Weights of a small masked image model.
Model: 11.2M parameters, 48-pixel images, encoder arch vit, encoder norm layernorm, encoder activation gelu, encoder patch size [6, 6], encoder layers 12, decoder width 256, decoder layers 2.
Rows from block 4 of the encoder of a small masked image model, named by matrix and row number. Rows with one number belong to one neuron. Each number is 500 + 50 x the weight over its row's rms, rounded and kept within 0 to 999. All counts start at 0. Numbers have three digits each.
After each neuron's rows are labels from the 100 images, of 14976, where the neuron reaches its highest value: "responds to" is what is common among them. Only what is clearly more common there than usual is listed. The data: capsule endoscopy frames (Kvasir-Capsule).
# fc1: MLP up (encoder.blocks.4.mlp.fc1.weight, 1024x256), inputs 172-255
# fc2: MLP down (encoder.blocks.4.mlp.fc2.weight, 256x1024, transposed), outputs 172-255

fc1.187:524494472458551467480540505455491469488497455434452425442463528560479567487522531527521415567508452456547478501446503546526548467427529457525520523550509511509634526504492483628408508575486519564528494385488530528596520441454441377563533550348572512490
fc2.187:469532540506509553475489510461472569501489568567552525464506519486566515499550470574548525516500850457485476499591480530560444489455511480422511517508527517518449478475454500418508523419482526519458531602480447536412506456522533503496489446577516516548
responds to: finding: ileocecal valve

fc1.234:455511445498451540635571506496553536553565507547505487512540513406513438469465435461517419517535441504493449552356589532505485610445498436525507576406472518443421460466489493519570463558488400521523506467512520461541546590521585493441453487511459535442
fc2.234:518405526494506453431529520496438447475477533533475446512501512525507527473436522543502595408478835480460438462620537483506455459475477507539472617455527483531523491517482500531512532451489544594492556478471530520441468474557491468587554453470469457462
responds to: finding: ileocecal valve

fc1.344:443588464524403466520554499475414467607507457470554508512463555522520534466505490627519484482475511575506599536534465533552509536525452468377567444576459540564518515496465509568480480442525433474559474451577454426436457601454419507491508589512472425505
fc2.344:410531505497486561448581517520474473490552469455383557416557552569523508489453499531457448439551801547558536540470415552487484510465540535498466479527487468568526475441537533490423560527510472516498412536469503425521435502515512539542484440424470496479
responds to: finding: ileocecal valve

fc1.650:558491565443521531462481473554559483477500395332532531518520480432531484552443462581567622443531489547537459500455412471530494427474540513494507443448537542499433461422472536481535495449475483557587470481517506480445511510587497452537535511348546552456
fc2.650:477457460540582456559510539487454465436527534596544531462508432531600525469522493465511478543494751459476580598503460508521467529553452470500490507579484566481565557530455576377487448507447436465451415489535512568551511448554471537506487426574508499521
responds to: finding: ileocecal valve

fc1.579:469484563427523481493564461447416452504497472481448486475437461518464490506506523516418503446465525515533507524464529427477631505474564460403495562478423526511513395482449620479541514544502537475401494461488580472410502532559509507605488481425374547530
fc2.579:478541475465475410447503450435528511653489483421474509500454483482476547499513454468504553538511469457465476436558507509476412452455551505479470562528550451594512438495532543561530452511425518469523458479520602478429500489537498475458550491480482467495
responds to: finding: blood fresh

fc1.599:481510448488596573455619524512522507538474551423526501558555471490544441519584533532474496623562568426517530474443586530517563560423556475470464504372532529453565544421496456473517472503523502499434451426511496459546583446551549588460505467461443497459
fc2.599:488554415408537617519482492598527490499493452377466494438525481510469529513424443516532469486492666545554491491555446437569521483535439481552463524510444467496557519433475457471485530468543550474508470519627525537535458423591501436532506530507418469442
responds to: finding: ileocecal valve

fc1.459:591490464472448517558513457529542379477432519406449498458607535509469469512507504526518586540556451562519485490560488442543491483542555425494542500477408476501465452518489484530523413506522553408513567541527516502433545531445509460562470587483588483496
fc2.459:491465454486504481391494454485466541472635532537474451538458449396527490555538480572474491532409844577419512423452476513426466528446448490499466492492567519429530594450585472500516563563503517556525425502499535535463460521476447464551532447499495576481
responds to: finding: angiectasia

fc1.333:476522528581490496521514497500536501510540455440539484498511513523554536485445504519443467557497461622428579491419501494451611516480550439460488595445469473567532511499546501413498483493500486526405435547552475501540517488481473428538600545465537564599
fc2.333:513499534526448515508534442548474483501424488509523564427526495522497516512595501563495531447506792437580448558507616506599460457535411515378519448566541438505498488482567502609508538521526525476504531511472534506440484525499488503468437385508406455408
responds to: finding: foreign body

fc1.105:438583535542479534543547569513438494546554489512401441456468544483491517505538492515513477463431496468450416529404487457477510492431505494522518570465506533439482553448536480513422474452473496496588486532443463539552508491430474367533574501423531491447
fc2.105:548508532492547487525516489535516566522398485481476508413468498464575453469456486470568495576446764545545517467473527424551566498486476449534469498426582533447534518491451570529475434567543565575484481509498491472506450453507553515490474526531547469478
responds to: finding: ileocecal valve

fc1.516:568547487512573517611525445529556591540451599502524551531426437550518566457484488546549506505522468492475509443465537497539493474509478520519507557528586522565554498594491468579571545451503480497515466509507539580550516439531593460512619539458609499436
fc2.516:476502561474426465489468559541473479546473498461511391528496516463512498520499498472484465468488890525449508547504492505473492518516442518564468436482482546469580497511511523405459486534442531612568507461463433474540503516551456589523506468530509519537
responds to: finding: ileocecal valve

fc1.533:495518489553550602462543461427549619472592485478508585566547536460577413476610570500407426472410467508460484551506497450564501534491486537476416551507481516536488482563596436522528514544423472454523554576462509467494482494545543545507526486541584469529
fc2.533:392505496537562513482424476559424497521478595518458519421485412529454589435496534553488515478512481501540434467485537557514484508410503508550719497472505444441495474505498508552480540516495521446564495500538486566435573559476470560512490437447429492585
responds to: finding: ileocecal valve; finding: blood fresh

fc1.617:494490509585399435565487510436515507411452432500517648513531524603451560406552454416500522560537462518450551439516480437479521506488509513494652532538448602527535480447463582494476541454459402518533503494518446454504510533474541479509366458437585610518
fc2.617:500423497508491468477588516606475516506576519558515408487500475455526436531387472474529520467550701552537470562487587516539441492539463456528417455529474441457487543472526400489581483515541548523572463468478457487539482514513479538490558465559541482550
responds to: finding: reduced mucosal view

fc1.517:495467480396515529507420468452431428571512548515536492517431470560439458525474526499550496502450549478495573546576457555490477432501483470499491467544498540523539434433496507485534587505530485488454614383541478556456535502516591510514393443463463495474
fc2.517:510552543451560454507428489456512476482510485473506517500448505488496482492512481531527608524458690441485433476499469400473381489528516508550465567509502468506425515467488516360566525473530497556483472524489511465498438534521541508453486497473391484406
responds to: finding: blood fresh

fc1.166:592450525467532425435546569573537486486438550503559517541464455509510530499464570530502495441551422449530531424467534483534559440347539515478410490478638519498437508480509501486570457500553546471483459450572551458478501497566565458516525519447504574478
fc2.166:496507493507533481543507470441537465444555452505515474509565526419486451465510518556448527561541889535484501518471513475489453514595447555521507474553454481445487493566474438440552537453474584522508491507425455558559520519499517534443506500462515462535
responds to: finding: ileocecal valve

fc1.263:578420489495529433567549532583423581471417404452449560433491519534522528490471461476480405570461423524542538466624497563485532475439473548561471484446533528484621491560534511601503511576528463491496469389491577432420466474502421441519481615508576412476
fc2.263:406548510545477519455520461417522507521575513598522445540533502509484432532552552552469505498583793465493527582426476496576550526642558422476547527471476491481500525417497434333468460560465491574585532564471501546544621459569581520507547406462477515530
responds to: finding: ileocecal valve

fc1.260:496553583418411515498461501518528526509434541414540431508545556534444461435502478435508494511520579390437386478498488460537488515458545531484465489487441490444418571506492499435435513438404562504518467563433538532509459440401405513523500473551564471467
fc2.260:516484499504462597516518537478563595442514445538470518435485523521474503493479527458552511449439999468465481527454524484553499477474465524500494521549531460484538484557481510465476411520484474402472476522478400550519512509534457501542553508487466506480
responds to: finding: ileocecal valve

fc1.80:536483546583571487492421519542501433506582492391456455511538549432577388463458444454426511568539506423482556505497434520542496493547524550485449542554566474468530507502442422505489521544463466479554529592467553532516578569571449535470416497457565551480
fc2.80:434572493540538434492444554531588450428484576610496534503487438524424565469501416532530509527531713641583456340497557565420550494515523430480558516561488546472518560459551526453605435538568506526452519507526469486527500514469470522534507430498483489540
responds to: finding: ileocecal valve

fc1.325:506499444504499471508572480586579548433579557513484531378534488512440445470510569591541497512547430554489466499413506492488472564520436449491516523382448478439521506554540506486461536505545438452435577509503493473496549488598526489490554539511596605504
fc2.325:493498496492526495461521544447485497443384489526475503546516514455561462482474429468485503476455882500430496514568469519493487484482516469530585479562549491507509532496525468497490558527473498602562460470502549512478481561448489487483509463519369422499
responds to: finding: ileocecal valve

fc1.155:537497563557633462584501554459589551505511525442454525530522473533514508474492511486531529558508461484525458615420484512487529542540446510539464567474448385573507493487491520482442523557540482489517431430432463559519569487469524454571485604487405398468
fc2.155:528532481479505508508574480506429478580494506490459539411420405472492475563478443539504475443434749513529493421583467546561434500528442510537485495470559566449498539502559485496560590432403475514415470466528586511441497509448568594479577498451458518539
responds to: finding: ileocecal valve

fc1.380:498535480479560490467438545510508490383514544476494530526548513516562535502532559538487532498479575538445554445460549496599605533477552510488519568493539506479512478526536516491452587425501457506427448422566456514516628508477474534567536503481489578495
fc2.380:491566463513469473475496560520527436480408458453542532485457476488397507483479457464480446490537642549491505434559487466603557489403461478526460512457467609459516501453521492540535460529487489425534518491558460516486500442620425565530392475485506579509
responds to: finding: ileocecal valve; finding: blood fresh

fc1.96:515512536421531572563472506539549455525414455533454500481435380506456480469492456503499498480462425428564511520616517535545483495441520482478454483524438515531465548465557492482408570469547485596422487478544488488448488607463488521558456453439558508480
fc2.96:464501494561477473480463543478471532453552440506599471476544488517512493545583509494493549588495817515539544593448464469501450524533429534505511498529563551444518371534508551524502485421525434462572503577479533509502468423624508459507533525487490479522
responds to: finding: reduced mucosal view

fc1.678:465490528526488572398544512453485592483510411451507536537520498536508430526489546500614583466478502549458536443408562482468474415472503543452365433480509466503546556476514540489481526517494429499554596461539480520459464486489551508523415617568561493490
fc2.678:516520521517503562511564568549637522428437490522541415518546519496415551420591462524568575497430457478474458572489456574340523544525500489490572541475550531546463539565489611498474417520505582509494517578504492520445440545441427489507590474465460521538
responds to: finding: blood fresh

fc1.41:508536526560502398533423560435431449409445489542563518503520458608402422512548456509497508442565505428488518468519494516488482479473530432466500514533473483556381477431453454414475560557480484469569417487412458455434445484478529508522492440459494514470
fc2.41:543443497421438443541651498497513499545569469501524548588489567469463644536438517465465514454523375451563549454555483596590489521454370503552484458462465549491486534469521584581452424545487534513512464476505399460509502508447523490447586489516536327504
responds to: finding: ileocecal valve

fc1.227:460524576435563590419515410546508551560538579570514556378554518467473502467453509499516476426508519481571535459488457577493481431444456508515526402555473487445439496499505548503459532498494506454469494549589483528521495588487533442440537418496572472450
fc2.227:535433445539544512595480513519466399508376456527545585535574502558527537440495440605520521593520700611446465615615508543551437475541457474510527559542470547502471437534486506494516479509478467531551434481420514499447522455518493496491507575455489538442
responds to: finding: ileocecal valve

fc1.564:593426487562505460570459550364496483472564513545501562437492503374442527542506431512504538450450383456584617445507503470478462602531530496473530461482419508528423532451445489409459487567431499503482502469510524463473450532505508382484515470474489504453
fc2.564:478510529424540439419544483590462547476473451514515488519492558622499482425488558468461429479554842537536414500543481472494493525537469519452459550458501528440546482579539474537550504429604493506582508534508527500478506424496463549527487479468475488489
responds to: finding: reduced mucosal view

fc1.164:472544456572587495636489577607565477409540536529555554528435471559489503457530495458426494498523446524554511480511524532412486438455489542459455596575495522490549511452390489556486473549521566573497492499496571437467488452453494497444467470475550547474
fc2.164:550480517448488466412486556441496528549535476502489414496501551487588486500444530571482558488525771440439564503515455521518511652608430515466488456399465541553464479383523561512457518482548445479478451482452455564459487522563447540571526515517454553443
responds to: finding: ileocecal valve

fc1.114:619493515488543469495426535544469471502538440514438580466528523423519532527550505447523525465471367479540607452561541509561542506486430540453563563476480500432570486509505484512496445469497556524493560562532495511556504573561574434483445469470468531489
fc2.114:450489538438530509479498552492515534516506553444534480503471478557549444457397500505498476522419915539556503567471448481432522516567519484507435482480544500472461541520543473510470558481475489464569531496541460465473498526520504483527486442473539482466
responds to: finding: foreign body

fc1.412:502439434431565518434525446533596487642483419536500485510482487534482440467503481487514466501523469445572484502537468517502511532513532427463497416486538558501443505538553464507469388647500496529591588535394452450577513511540560512474458505595509558534
fc2.412:512532514533524572585493576536479490508498537557473567532501441528471444533520480500508501542534931553489484507505555506555514515454460520498455509483489467468488473413481460449525546478535462458476508466539528544518528450507502489480509480445371475527
responds to: finding: ileocecal valve

fc1.128:563427564562409475464517490414495476525378498508377608524463530578457484464413410426520565565505509501461497457451488463493485440553523448455596417503460545514441463421499459426483516498504438477492587476397441440480484554542565479450483525383561459474
fc2.128:524505366527521466334481501552517506438584565486524503472474489515502479513533567588551484410489679532479483549597473568548530543470437468541424557528496506527490597423561506520562499533561512541568453456563509564538465526511502473560475492540492535511
responds to: finding: blood fresh

fc1.302:465502489509482481463524527490565579597511532422536466473440517506499398552508507535466498537540485517480622504481470582477554436486521431459508541488451501462524419544485468513526561550473497455562584392488582482490488526466498443517561464447511465545
fc2.302:475503491567500460474516611534511461579510442521492521481480517447531528545530536498471548513470639491581546533526458476574419530470470536543550380516521541551422481436599545498455518600430397447452500478512498536455577431506580554434584552510363514561
responds to: finding: ileocecal valve

fc1.662:502491489655458596434480431531535621459546553527503542496491468469369555481491453557446543439613513473551465462595555466508531481440426524477477441551425546543479490604528602393573512541544477517521424581555493511553566574519473497524481440532520517557
fc2.662:518648524489512455554487447485471469503380506546451512496581518455469549510474482500481487509454646522506551415416509471492449486506517464542489498583554586543461557561517557504445568573516488448408531487439467417467466546521485462479566535528395424593
responds to: finding: angiectasia

fc1.357:571505492446515538511516453471411495515441492488573444506558480525558448506513528478500582507513467521560503515461507510541375492413520512511549467508533534618472451524572476476510558526502395508559533487520495555596474422475535537481449511545563541452
fc2.357:604403432517415491593493480519496593553482494523583541517504517451514525523525481431621478548428745536490508509486414531579449513547540490598481496436548513503456563487459555504436502483468434451394571573566501460549550442539421457437487545535465454551
responds to: finding: blood fresh

fc1.314:507542471463510449410486493561380446471528453572581541473494486524448488430504531526487437485540443607505407442473479477518520552400538455494468482504516536433447527454509421477505484552440460563492494476517572465539516425560483505480575401395471541504
fc2.314:443534514564425455561552519465543467591521454417525547478475445514540522530556546542455470508468465596425581509660539520410537421527412520560513506488473540502440512461523531482429442571498480597525569544518458532550479543525502459460540501510492361556
responds to: finding: reduced mucosal view

fc1.725:545432520500427502492511503399542529561476454521449515506481422512490443462524539536449452476373501462468593611465535533502467487561537468485543536516443502397537551552515463442553554513459509577459497489517494526495526527479432381581587522438474462545
fc2.725:432482526504458505511520508593504519442569510481563537470503508535490458459478527451575537441510855474484453426512523467555518508486550468457453468533526563535468482492476511459524502496482437576504589519497456589516443516550515540612467435526508493529
responds to: finding: foreign body

fc1.22:498566461469460499510585537428479416607503467519500487547522391519416562581452483543523467482509542481526437461457489475346522495491454411517523491478542509457575441577539436559425549404451392457501481417503466434488491544476536468466485531461512526467
fc2.22:546464485539528491494478587629508586522471612542537500453498481423561568431461431475479533488420355545494584475524519519519415509460480485511503460502527568464433507504446428482532517517521490571525492614442535516574479480528506481552525475452465554566
responds to: finding: blood fresh