config.toml
horizontal_flip = true
encoder_norm = "layernorm"
encoder_fused_qkv = true
decoder_width = 256
decoder_layers = 2
init = "trunc_normal_002"
optimizer = "soap"
shampoo_beta = 0.99
epochs = 36.1
Rows from block 7 of the encoder of a small masked image model, named by matrix and row number. Rows with one number belong to one neuron. Each number is 128 + 32 x the weight over its row's rms, rounded and kept within 0 to 255. All counts start at 0. Numbers have three digits each. After the name is the row's rms in percent of the matrix's.
After each neuron's rows are labels from the 100 images, of 14976, where the neuron reaches its highest value: "top examples" is what is common among them; "colour at peak" is the nearest of a few named colours to the mean colour under the peak. Only what is clearly more common there than usual is listed. The data: capsule endoscopy frames (Kvasir-Capsule).
# fc1: MLP up (encoder.blocks.7.mlp.fc1.weight, 1024x256), inputs 0-85
# fc2: MLP down (encoder.blocks.7.mlp.fc2.weight, 256x1024, transposed), outputs 0-85

fc1.570 049:151109135125145156116114119118096123136136125172086151177106103053151144170036162126129085111123141103148093125120124153145099085131115114120172130140132127134071163062167167048129074121153141077190133063123123132137087159128176093146091156087137125112145112
fc2.570 072:101144136102120101120102153105132097098147163102180153103180189137111129100192098163139131128116121161098118188146056076108128133132159133119137134129173118111131079151084139154099167153138146132104155125160138143129154076135092141054184146139089102141125143
top examples: finding: pylorus
colour at peak: orange

fc1.242 287:122000133095120163124108145196151099120125153180136076133135076093149119120165170144138124171107102126141135099162148046115140113149099111076130160097153090104097151110083100134087209185122177145145089167101124101105159143119131139090112125205104097145137137
fc2.242 136:160247125113145133083085093065089107110160144089168141113153167156125139111104126093107080219188187103149154174117091139137158156083120062117139092135067104148108144134097123111112093098113144090164133084147166144161110128076104100122130102078125152116141134
top examples: finding: pylorus
colour at peak: black

fc1.467 064:149129139112126122094131161133192086110133162143151071116122147101108088149152123148116124114047184170167131127200133117149119138149205142135101093158099147157113151144146168192113154155135107194061126097097127098127117156124101147169134124115105129174163168
fc2.467 092:164128107145134143180161077161125185130117053075055159157086126144151148123096091100136147128164073102111146108137127129125184065142058138113155120097144134073122119082096090108162075130094209125156134122186107160141159107119122117096139133154165148139123064
top examples: finding: foreign body
colour at peak: pink

fc1.565 060:148111117120113098142095116124144126104051096144116110157175124153156127094156099161098083122155134171130157207106127065087117069184127149117143123118126119112183077153085111163092108170091132119090125179148116137121102130054115085125048098124138065140165097
fc2.565 090:111183151138161172106128095126106140142150167106150070126066167159142075184111131154171164133049129116198140092171137153153125190119105118160154109156141125078087160118083171072136173080132165071133135131064119108117136111171155137106204098088113132152154121
top examples: finding: pylorus; finding: ulcer
colour at peak: grey

fc1.35 062:158123151114111113097157104118090084164119110124125104160200109163167128126097178129153177084072112157153111068144191108124071148128188143130093089085084163152122170123110093146108126133116124163087099142109124103105139186171115081092160158105083136181126106
fc2.35 089:105098063161131150142112045131101191039105059114113165103074137098120165100142078155118123192128108113147131113145073155111177102114100089146137120145158124118172138138124187111215112115133168135170123144093172155149148115130107110164108122160183118092150155
top examples: finding: pylorus
colour at peak: grey

fc1.289 061:144082179133108099123111103119120126152094107146128099122182115153132099138143096092142125109106111146131152174132138089169094122176104161125115125190128113100110180101127093171074134153156133081131104178150144117121169109120061174156172188154099177104093118
fc2.289 086:127151107150148171128144106100102150096193139100115156108165096093157104073105181156098131132161099105126161101147108199116143084121116090184129116092089173138119144157157195076130133108071148135132132117065135086123058137127128093126074094149119077155136163
top examples: finding: pylorus
colour at peak: black

fc1.347 193:134090144109148138173111148103110114117153092133121078142190111140147134192152137128211093206151073123127199074117150090107102187054062191139147158124176087154127121153165119153092134164120154187128083169139135131105125112113154134146108134164121140080142102
fc2.347 130:165111151144084097109153133115117105139093112143184152109088110082144109043142154114032155127173159156116139152138110136117133113128142096104127124129096136137110129119082090189158181135138131125152116138133136112156154126183108113125133130091115125170113072
top examples: finding: pylorus
colour at peak: pink

fc1.268 055:143122112094121100164132113095145091091089174125087072129169066112114086125161151128122076188115113046166142099127070117133134119110143092085041093119130068133151123143134131080116143108065101104158162091105107147164135143094070046129189154130171119150158111
fc2.268 076:132170091145094163096144168114140152133104072136217125111072113126139113144059072143139112090134135169111172148196179156131121150205111188167169117154112148124083082095144123138113133131097146137077163159150125079147152146151142154096070113155092197166117117
top examples: finding: pylorus
colour at peak: black

fc1.461 068:057138113104122143184116139132144135069178150169127142139106046096108146159080148141123077137097169142082144161096102146147176138175107091087105120179132095169114174107192200067121103129155116183132133035120121154171123160089158089136118131108157092098168133
fc2.461 093:187150134113166136089144125154153134182146109107155068121128178130140081137103069061126132154165120092119127120166154103128112145111087194198167130115047130093130078178091038157115138120105172103107153146154109131141152117174110157154115134142097178231101121
top examples: finding: pylorus
colour at peak: grey

fc1.198 061:076151125122116095073088095160110181156159113145148078082131149144106142157132125153121152165130130133068146196101153110116180171119172098124105089046119117153134132113253122174143129138173123111145127137151089117133185113138106206137195156118124173127201087
fc2.198 089:151175089138081125175162164088136108145116078091111165194128140116157124103061147070107125117105161111150119111175152170151096092131053130124135146196116168128127126163083114080139085111077098156130132091146168140097077156100137074136075111166126163139045176
top examples: finding: blood fresh
colour at peak: orange

fc1.659 062:116095123076157106138121088125185123154116099174087138144100090171159135141135148110118069181124134136094117159113151128132119197145060127108144115121119124161149118113087079122129113137139116162175142156147161115114162062101228059179130154146153064150093148
fc2.659 088:138171158135149171105164113144049121142139135098192085111133170116114099189090093158202115100158150109160149132166098142044115057132129142141154120140099148163114120119165166171147094134122168084115133157097112161144108203103060167131107114102124121131131111
top examples: finding: pylorus
colour at peak: grey

fc1.290 063:127122114133135129081082163136191155142181116196115129096066130116119140132128165147129123128121185166202083160145089138108108169132131095134093168128107136132105137132132121170136140148145117197113085147170143111157105071129196121131077101132090076149154094
fc2.290 086:129120162145143118181178103097092079105104167088127090132121189187137138112124092117138115090114126123089142136108155138132157066108088143136119112174198142105124108115123140136134123110139109073153175102115101138049106162102095112162172111138184132130096166
top examples: finding: blood fresh
colour at peak: pink

fc1.491 063:151178095125136148093145163133145112158078135128188109120191144129111108126166127112156108112127143104150136128144201101156138072144174200148112090091121120106128095127111184184130174129124097124063164183178135139098121096169093071147211138114116128121137161
fc2.491 095:118068123149114156155085079132094204079159076107045115153100127122155060117115116159093163128118144135112163088177110148130139183122114078149174139133125131145111130147106120066157021157121182152164103107062114114173143130135163165085123127163118134138119094
top examples: finding: ileocecal valve
colour at peak: orange

fc1.759 055:065125130096127121091152152130100119184114120181133095162148131082115152218122167115126125153101163089142125111131139115147111172124156180104063106122133083104174103148110164100142113101128167132142156126141177158131147168124140098100106130127136162138074130
fc2.759 076:158127073126122174137092107127127197072087080093150111139122128141135104069106099160204136124102087183155091134138138149087147100128141020102132114122178165140124172047143094135154126162145130171136158112137110128153076162138118152119150180113151144105157138
top examples: finding: blood fresh
colour at peak: pink

fc1.309 056:076120137112129111162114116130145105125099100175156110173171135166145127176119131114143055177144159175111123164096119081153115164125142140089164067095146121108176111091092110142088136094143124148153092147159180109115151134095158099134145131146191036126092089
fc2.309 088:180104126132123170070165123089101185150120126110146107102126093086104116178106108184212147108165104095124174095154100213065141081149105078188132136159099085129173140155158174123114085094127177114109149137102130164213120128129110142109096159100108150157181144
top examples: finding: pylorus
colour at peak: black

fc1.86 066:141148085141101134147113168147090106122130122096172119118126162114144114113151122168146141141101136089109131154172179083142134091108187098130111089079123141170157096157152167157114193146107113189102135101166130160162125211124103095106157165060152150139172138
fc2.86 093:116167124117129147143140069114179173139126064140075100178067133148100118167089062084102146126125119128152187100140102136128133132158131179116145146172098122065136104139112078091162057106122187149151114158105100115127145081144143121144154094178113154150108110
top examples: finding: pylorus
colour at peak: pink

fc1.353 058:104149114100120105042131196143188127132139146112164093083108167120093119153170174105175174098111132080132118074192153136130161107091190122181140108084141123120185139143133168164130196082137129168141132216140143181119103062188076131109177108143166141162150117
fc2.353 084:134126112125086173174112102131121131166117127119074147164146071137101151083125118134060093147147160110117141142127141146202134162131100132077134134131152154132097140041140080095130052137090114167139072125088086095180138137115167106148074115167100131085096127
top examples: finding: blood fresh
colour at peak: pink

fc1.701 067:139132136074154136134137142134185043091135167152094096146093099095154104113098154112075096185056151165135097094167115130135103121148124079089092126115113092164115178171123190086134153112120130167118136084142098134133123152155182050136199131123142134152126146
fc2.701 095:144118099128105105127138117093076180119106121121196142133153139159095152185180080141199142076195106086129170198109097118078136157127088189137146115160116123094102095068137102181107128117137159138132186123126124152147130135115090169124060150175130154126122111
top examples: finding: pylorus
colour at peak: pink

fc1.600 303:165099153072154127091131133114158097069162090081104126065194099108114142214146142138061103158145037127137157124165126133077110155127217134120125122134160106168105120092116121125129187171139101097124125102170120073114131133125141078127147128110118123162148192
fc2.600 141:129183079157155134099152148147095148174100190145143092163132112124148152119150120157156177104058152086142109111111142167235156148117129117128137135114152140074154137134134140099102130094090134056146128086167135151130153181173101104191168091153153080155133099
top examples: finding: blood fresh
colour at peak: black

fc1.52 065:147132095125168122104127149166145143136165121159104115095109104120118106141095174123103103089136195136144098171127085118132205162093144090135122121079101086162147140118175172159106128114159141160167088127156088117164069055136166139161151106134144145106168120
fc2.52 088:132134159124097136167105150058104098148150145101131114141147148197119171110156167112192115168170110121090138142140164121091121090106116169145069128163181146101120125122166084124135132140122100097114224115114143107121147175132133102132080109176110114148060146
top examples: finding: blood fresh
colour at peak: orange

fc1.231 062:151160143114076144139169151107101093100071139131116109154141055082147148101083135127184193143090094051190138098180179126115095105146147132089049081210100123138096166139156151076118164153077123079046146101110129143175147180151125093096178134113111178151137187
fc2.231 087:101133153103170093101151153130148194107156151140145071137066180119119081131111077124018135131124138224095184088084104108136160163123102127139173111113122115103165104149111106149201146107183146193196126106162091141094158097128097146143125155108145139132110088
top examples: finding: ileocecal valve
colour at peak: grey

fc1.706 067:154114133114161068167092124125172153145167068122106142148075162148140140120112126126128061155172128155046138177083150121126171153129127145116128081112122155160122133133200082157153112145155119139247118119139138109112185070090145106155039078148157151129172075
fc2.706 091:098139150145152183078111129083113101145136188183198069112179169094108132192058139087166146117152148121175121132126089122099067113120082153179120154136100087137145084165084169152074102102118154097088148155108154135119113171141155138147139128088124130154085195
top examples: finding: pylorus
colour at peak: grey

fc1.763 059:110117132113149135107087104126105071160110117088135113140170119132133155119120149146187087173144107173149098081068161112120065153103149133097089170153150110163135173190069101157179155076128117158175113191125145127098235067171118054089127075108165051146123121
fc2.763 080:154132105149152138110161164150117139084079127241150109158116136071084163145143156157124134114085126090129159135167112187139121151147144110159151093079104139104140112032210205129034069172104096139108103123103150102117069148101146145136105173170128175173161179
top examples: finding: blood fresh
colour at peak: pink

fc1.91 270:102116112081136128144153125080123146124162111097135151143038160107121156155140166195135133177155113124163092057086166166121161069124130172119138122140079082095120147086084109148174053101109074130137070087147117094163163188087081121113149100155168126118160177
fc2.91 170:118065137045094116083133091088144173138179153082128151112084133082140158074107119140089109128141175098037143178154146165181118104126140086103148108129106150128106181094124132133103205201132121098152078112129167136142120147089060156135149128170103147087122186
top examples: finding: ileocecal valve
colour at peak: orange

fc1.102 063:117149190099149148078135110113202100150152130126149087170172108159153108194190160086145103111107122075120132124178171101128108132147156156077137085150111106111186102129140143147085120095117125167120079151109189116138127169121086139118082126160129144143128126
fc2.102 087:135055083160065112108181156093069148128115106117151126164123095111126121086087123159172152164121124133132180095105062170130139060115075082122112127109176120096121125051139167126165174190120166148092185122148112120198148085157160144134112160093136138152108108
top examples: finding: blood fresh
colour at peak: black

fc1.679 204:141086131141147144151141092191109133162164145125123049161102131103120136142141113148160140103068091109136147123118126077081095080125112217135146196110113130152189122119161186109089113188104095139126073111148092081167067173105167135173117176140119080129156109
fc2.679 139:132091153144133127093109078105106134121181106152069101082145093145137091129147108143054094157135198171116150154164118151132182193173098101107130080089111113138138129173074169183150160132109116137160094153138067122131177103168121094123112071131084137145104169
top examples: finding: ileocecal valve
colour at peak: orange

fc1.109 062:146076120140157104221077119139108171122184065157119133106167163149131145132134147121143097117138156121055148189132199075125152161141124168109159095125161101151146067132096094147130077120129135173167146165125185168083165152053200151114092119140149076112132088
fc2.109 092:082177084098152172069159134137112101152098140116166100190075138138128104168092145133181142144121119142190081106093042171079078127109177090137099122109089142148149149164124186141153159178145159114114110176110121101141074144169068085152133154031156119152136167
top examples: finding: blood fresh
colour at peak: orange

fc1.584 304:136148142100212134113136164151130123148120143184156117087129104094112164166168108096049151152182091135134145144095160135111145141108159152125139112135232124172076109082120114131108089142166147147111174147100170095051090133053133121098130188078111172183170093
fc2.584 126:135093134096118159147157124119110114162171170074116139136149148134140088072108124117140195124030129145168125034178102149213101116149160112103109083088103087044138120167099191084103180131170148121124110124204166084090147124132119131128123094111081102132151055
top examples: finding: blood fresh
colour at peak: black

fc1.542 066:123161156133122108097132117118152117117116097142125095151095155144147127126117166111091175143094140139160117106156162149126092129125125118111093061102113160179125142123157141067113175152098170153129104120113104124153116149179146153140145223100112163182173154
fc2.542 090:094112111087124102156140115114133165100158170070152132120210134101130120116145045112144124120119106128131132123161111077161133149129055181112151172154192124088101123141090108153189119138114114149130103116135137145107145121102127114090131039160155141079119122
top examples: finding: pylorus
colour at peak: grey

fc1.764 193:123219080165081089098120137133143136166108162109124189112086097133108172106088139091094154101103174133125059171127105182161183014142159110086122106119120190096090180111148137057143118094132130115161196115161124174154088125155111097131134104077135147187167152
fc2.764 111:109118110137217169145106107157143157128133163153118080131168128141124146204140104122170123114174115148120129177096136104105090249135100104185125147130153111129158103168128122153103105125099144081078108132072076148112128121041144112120142147137138114079100137
top examples: finding: pylorus
colour at peak: pink

fc1.498 191:122201090132173099160120152132114109126171116097171140137142107091101052220110096105198107125083120184133150134176184094134071120093176222178113102167102106135156112168112172136104125062142128161149140094195147145109106105134144138133156147136176158088140134
fc2.498 172:103054122152124119112111111170104101143100138152108150138159150136137101120151143105051129154164125122075160130101090177171122166133093058152144150162145108125121165115104131136098172123105170133161114107096065120159136133095151087117148161153090133113054121
top examples: finding: angiectasia
colour at peak: grey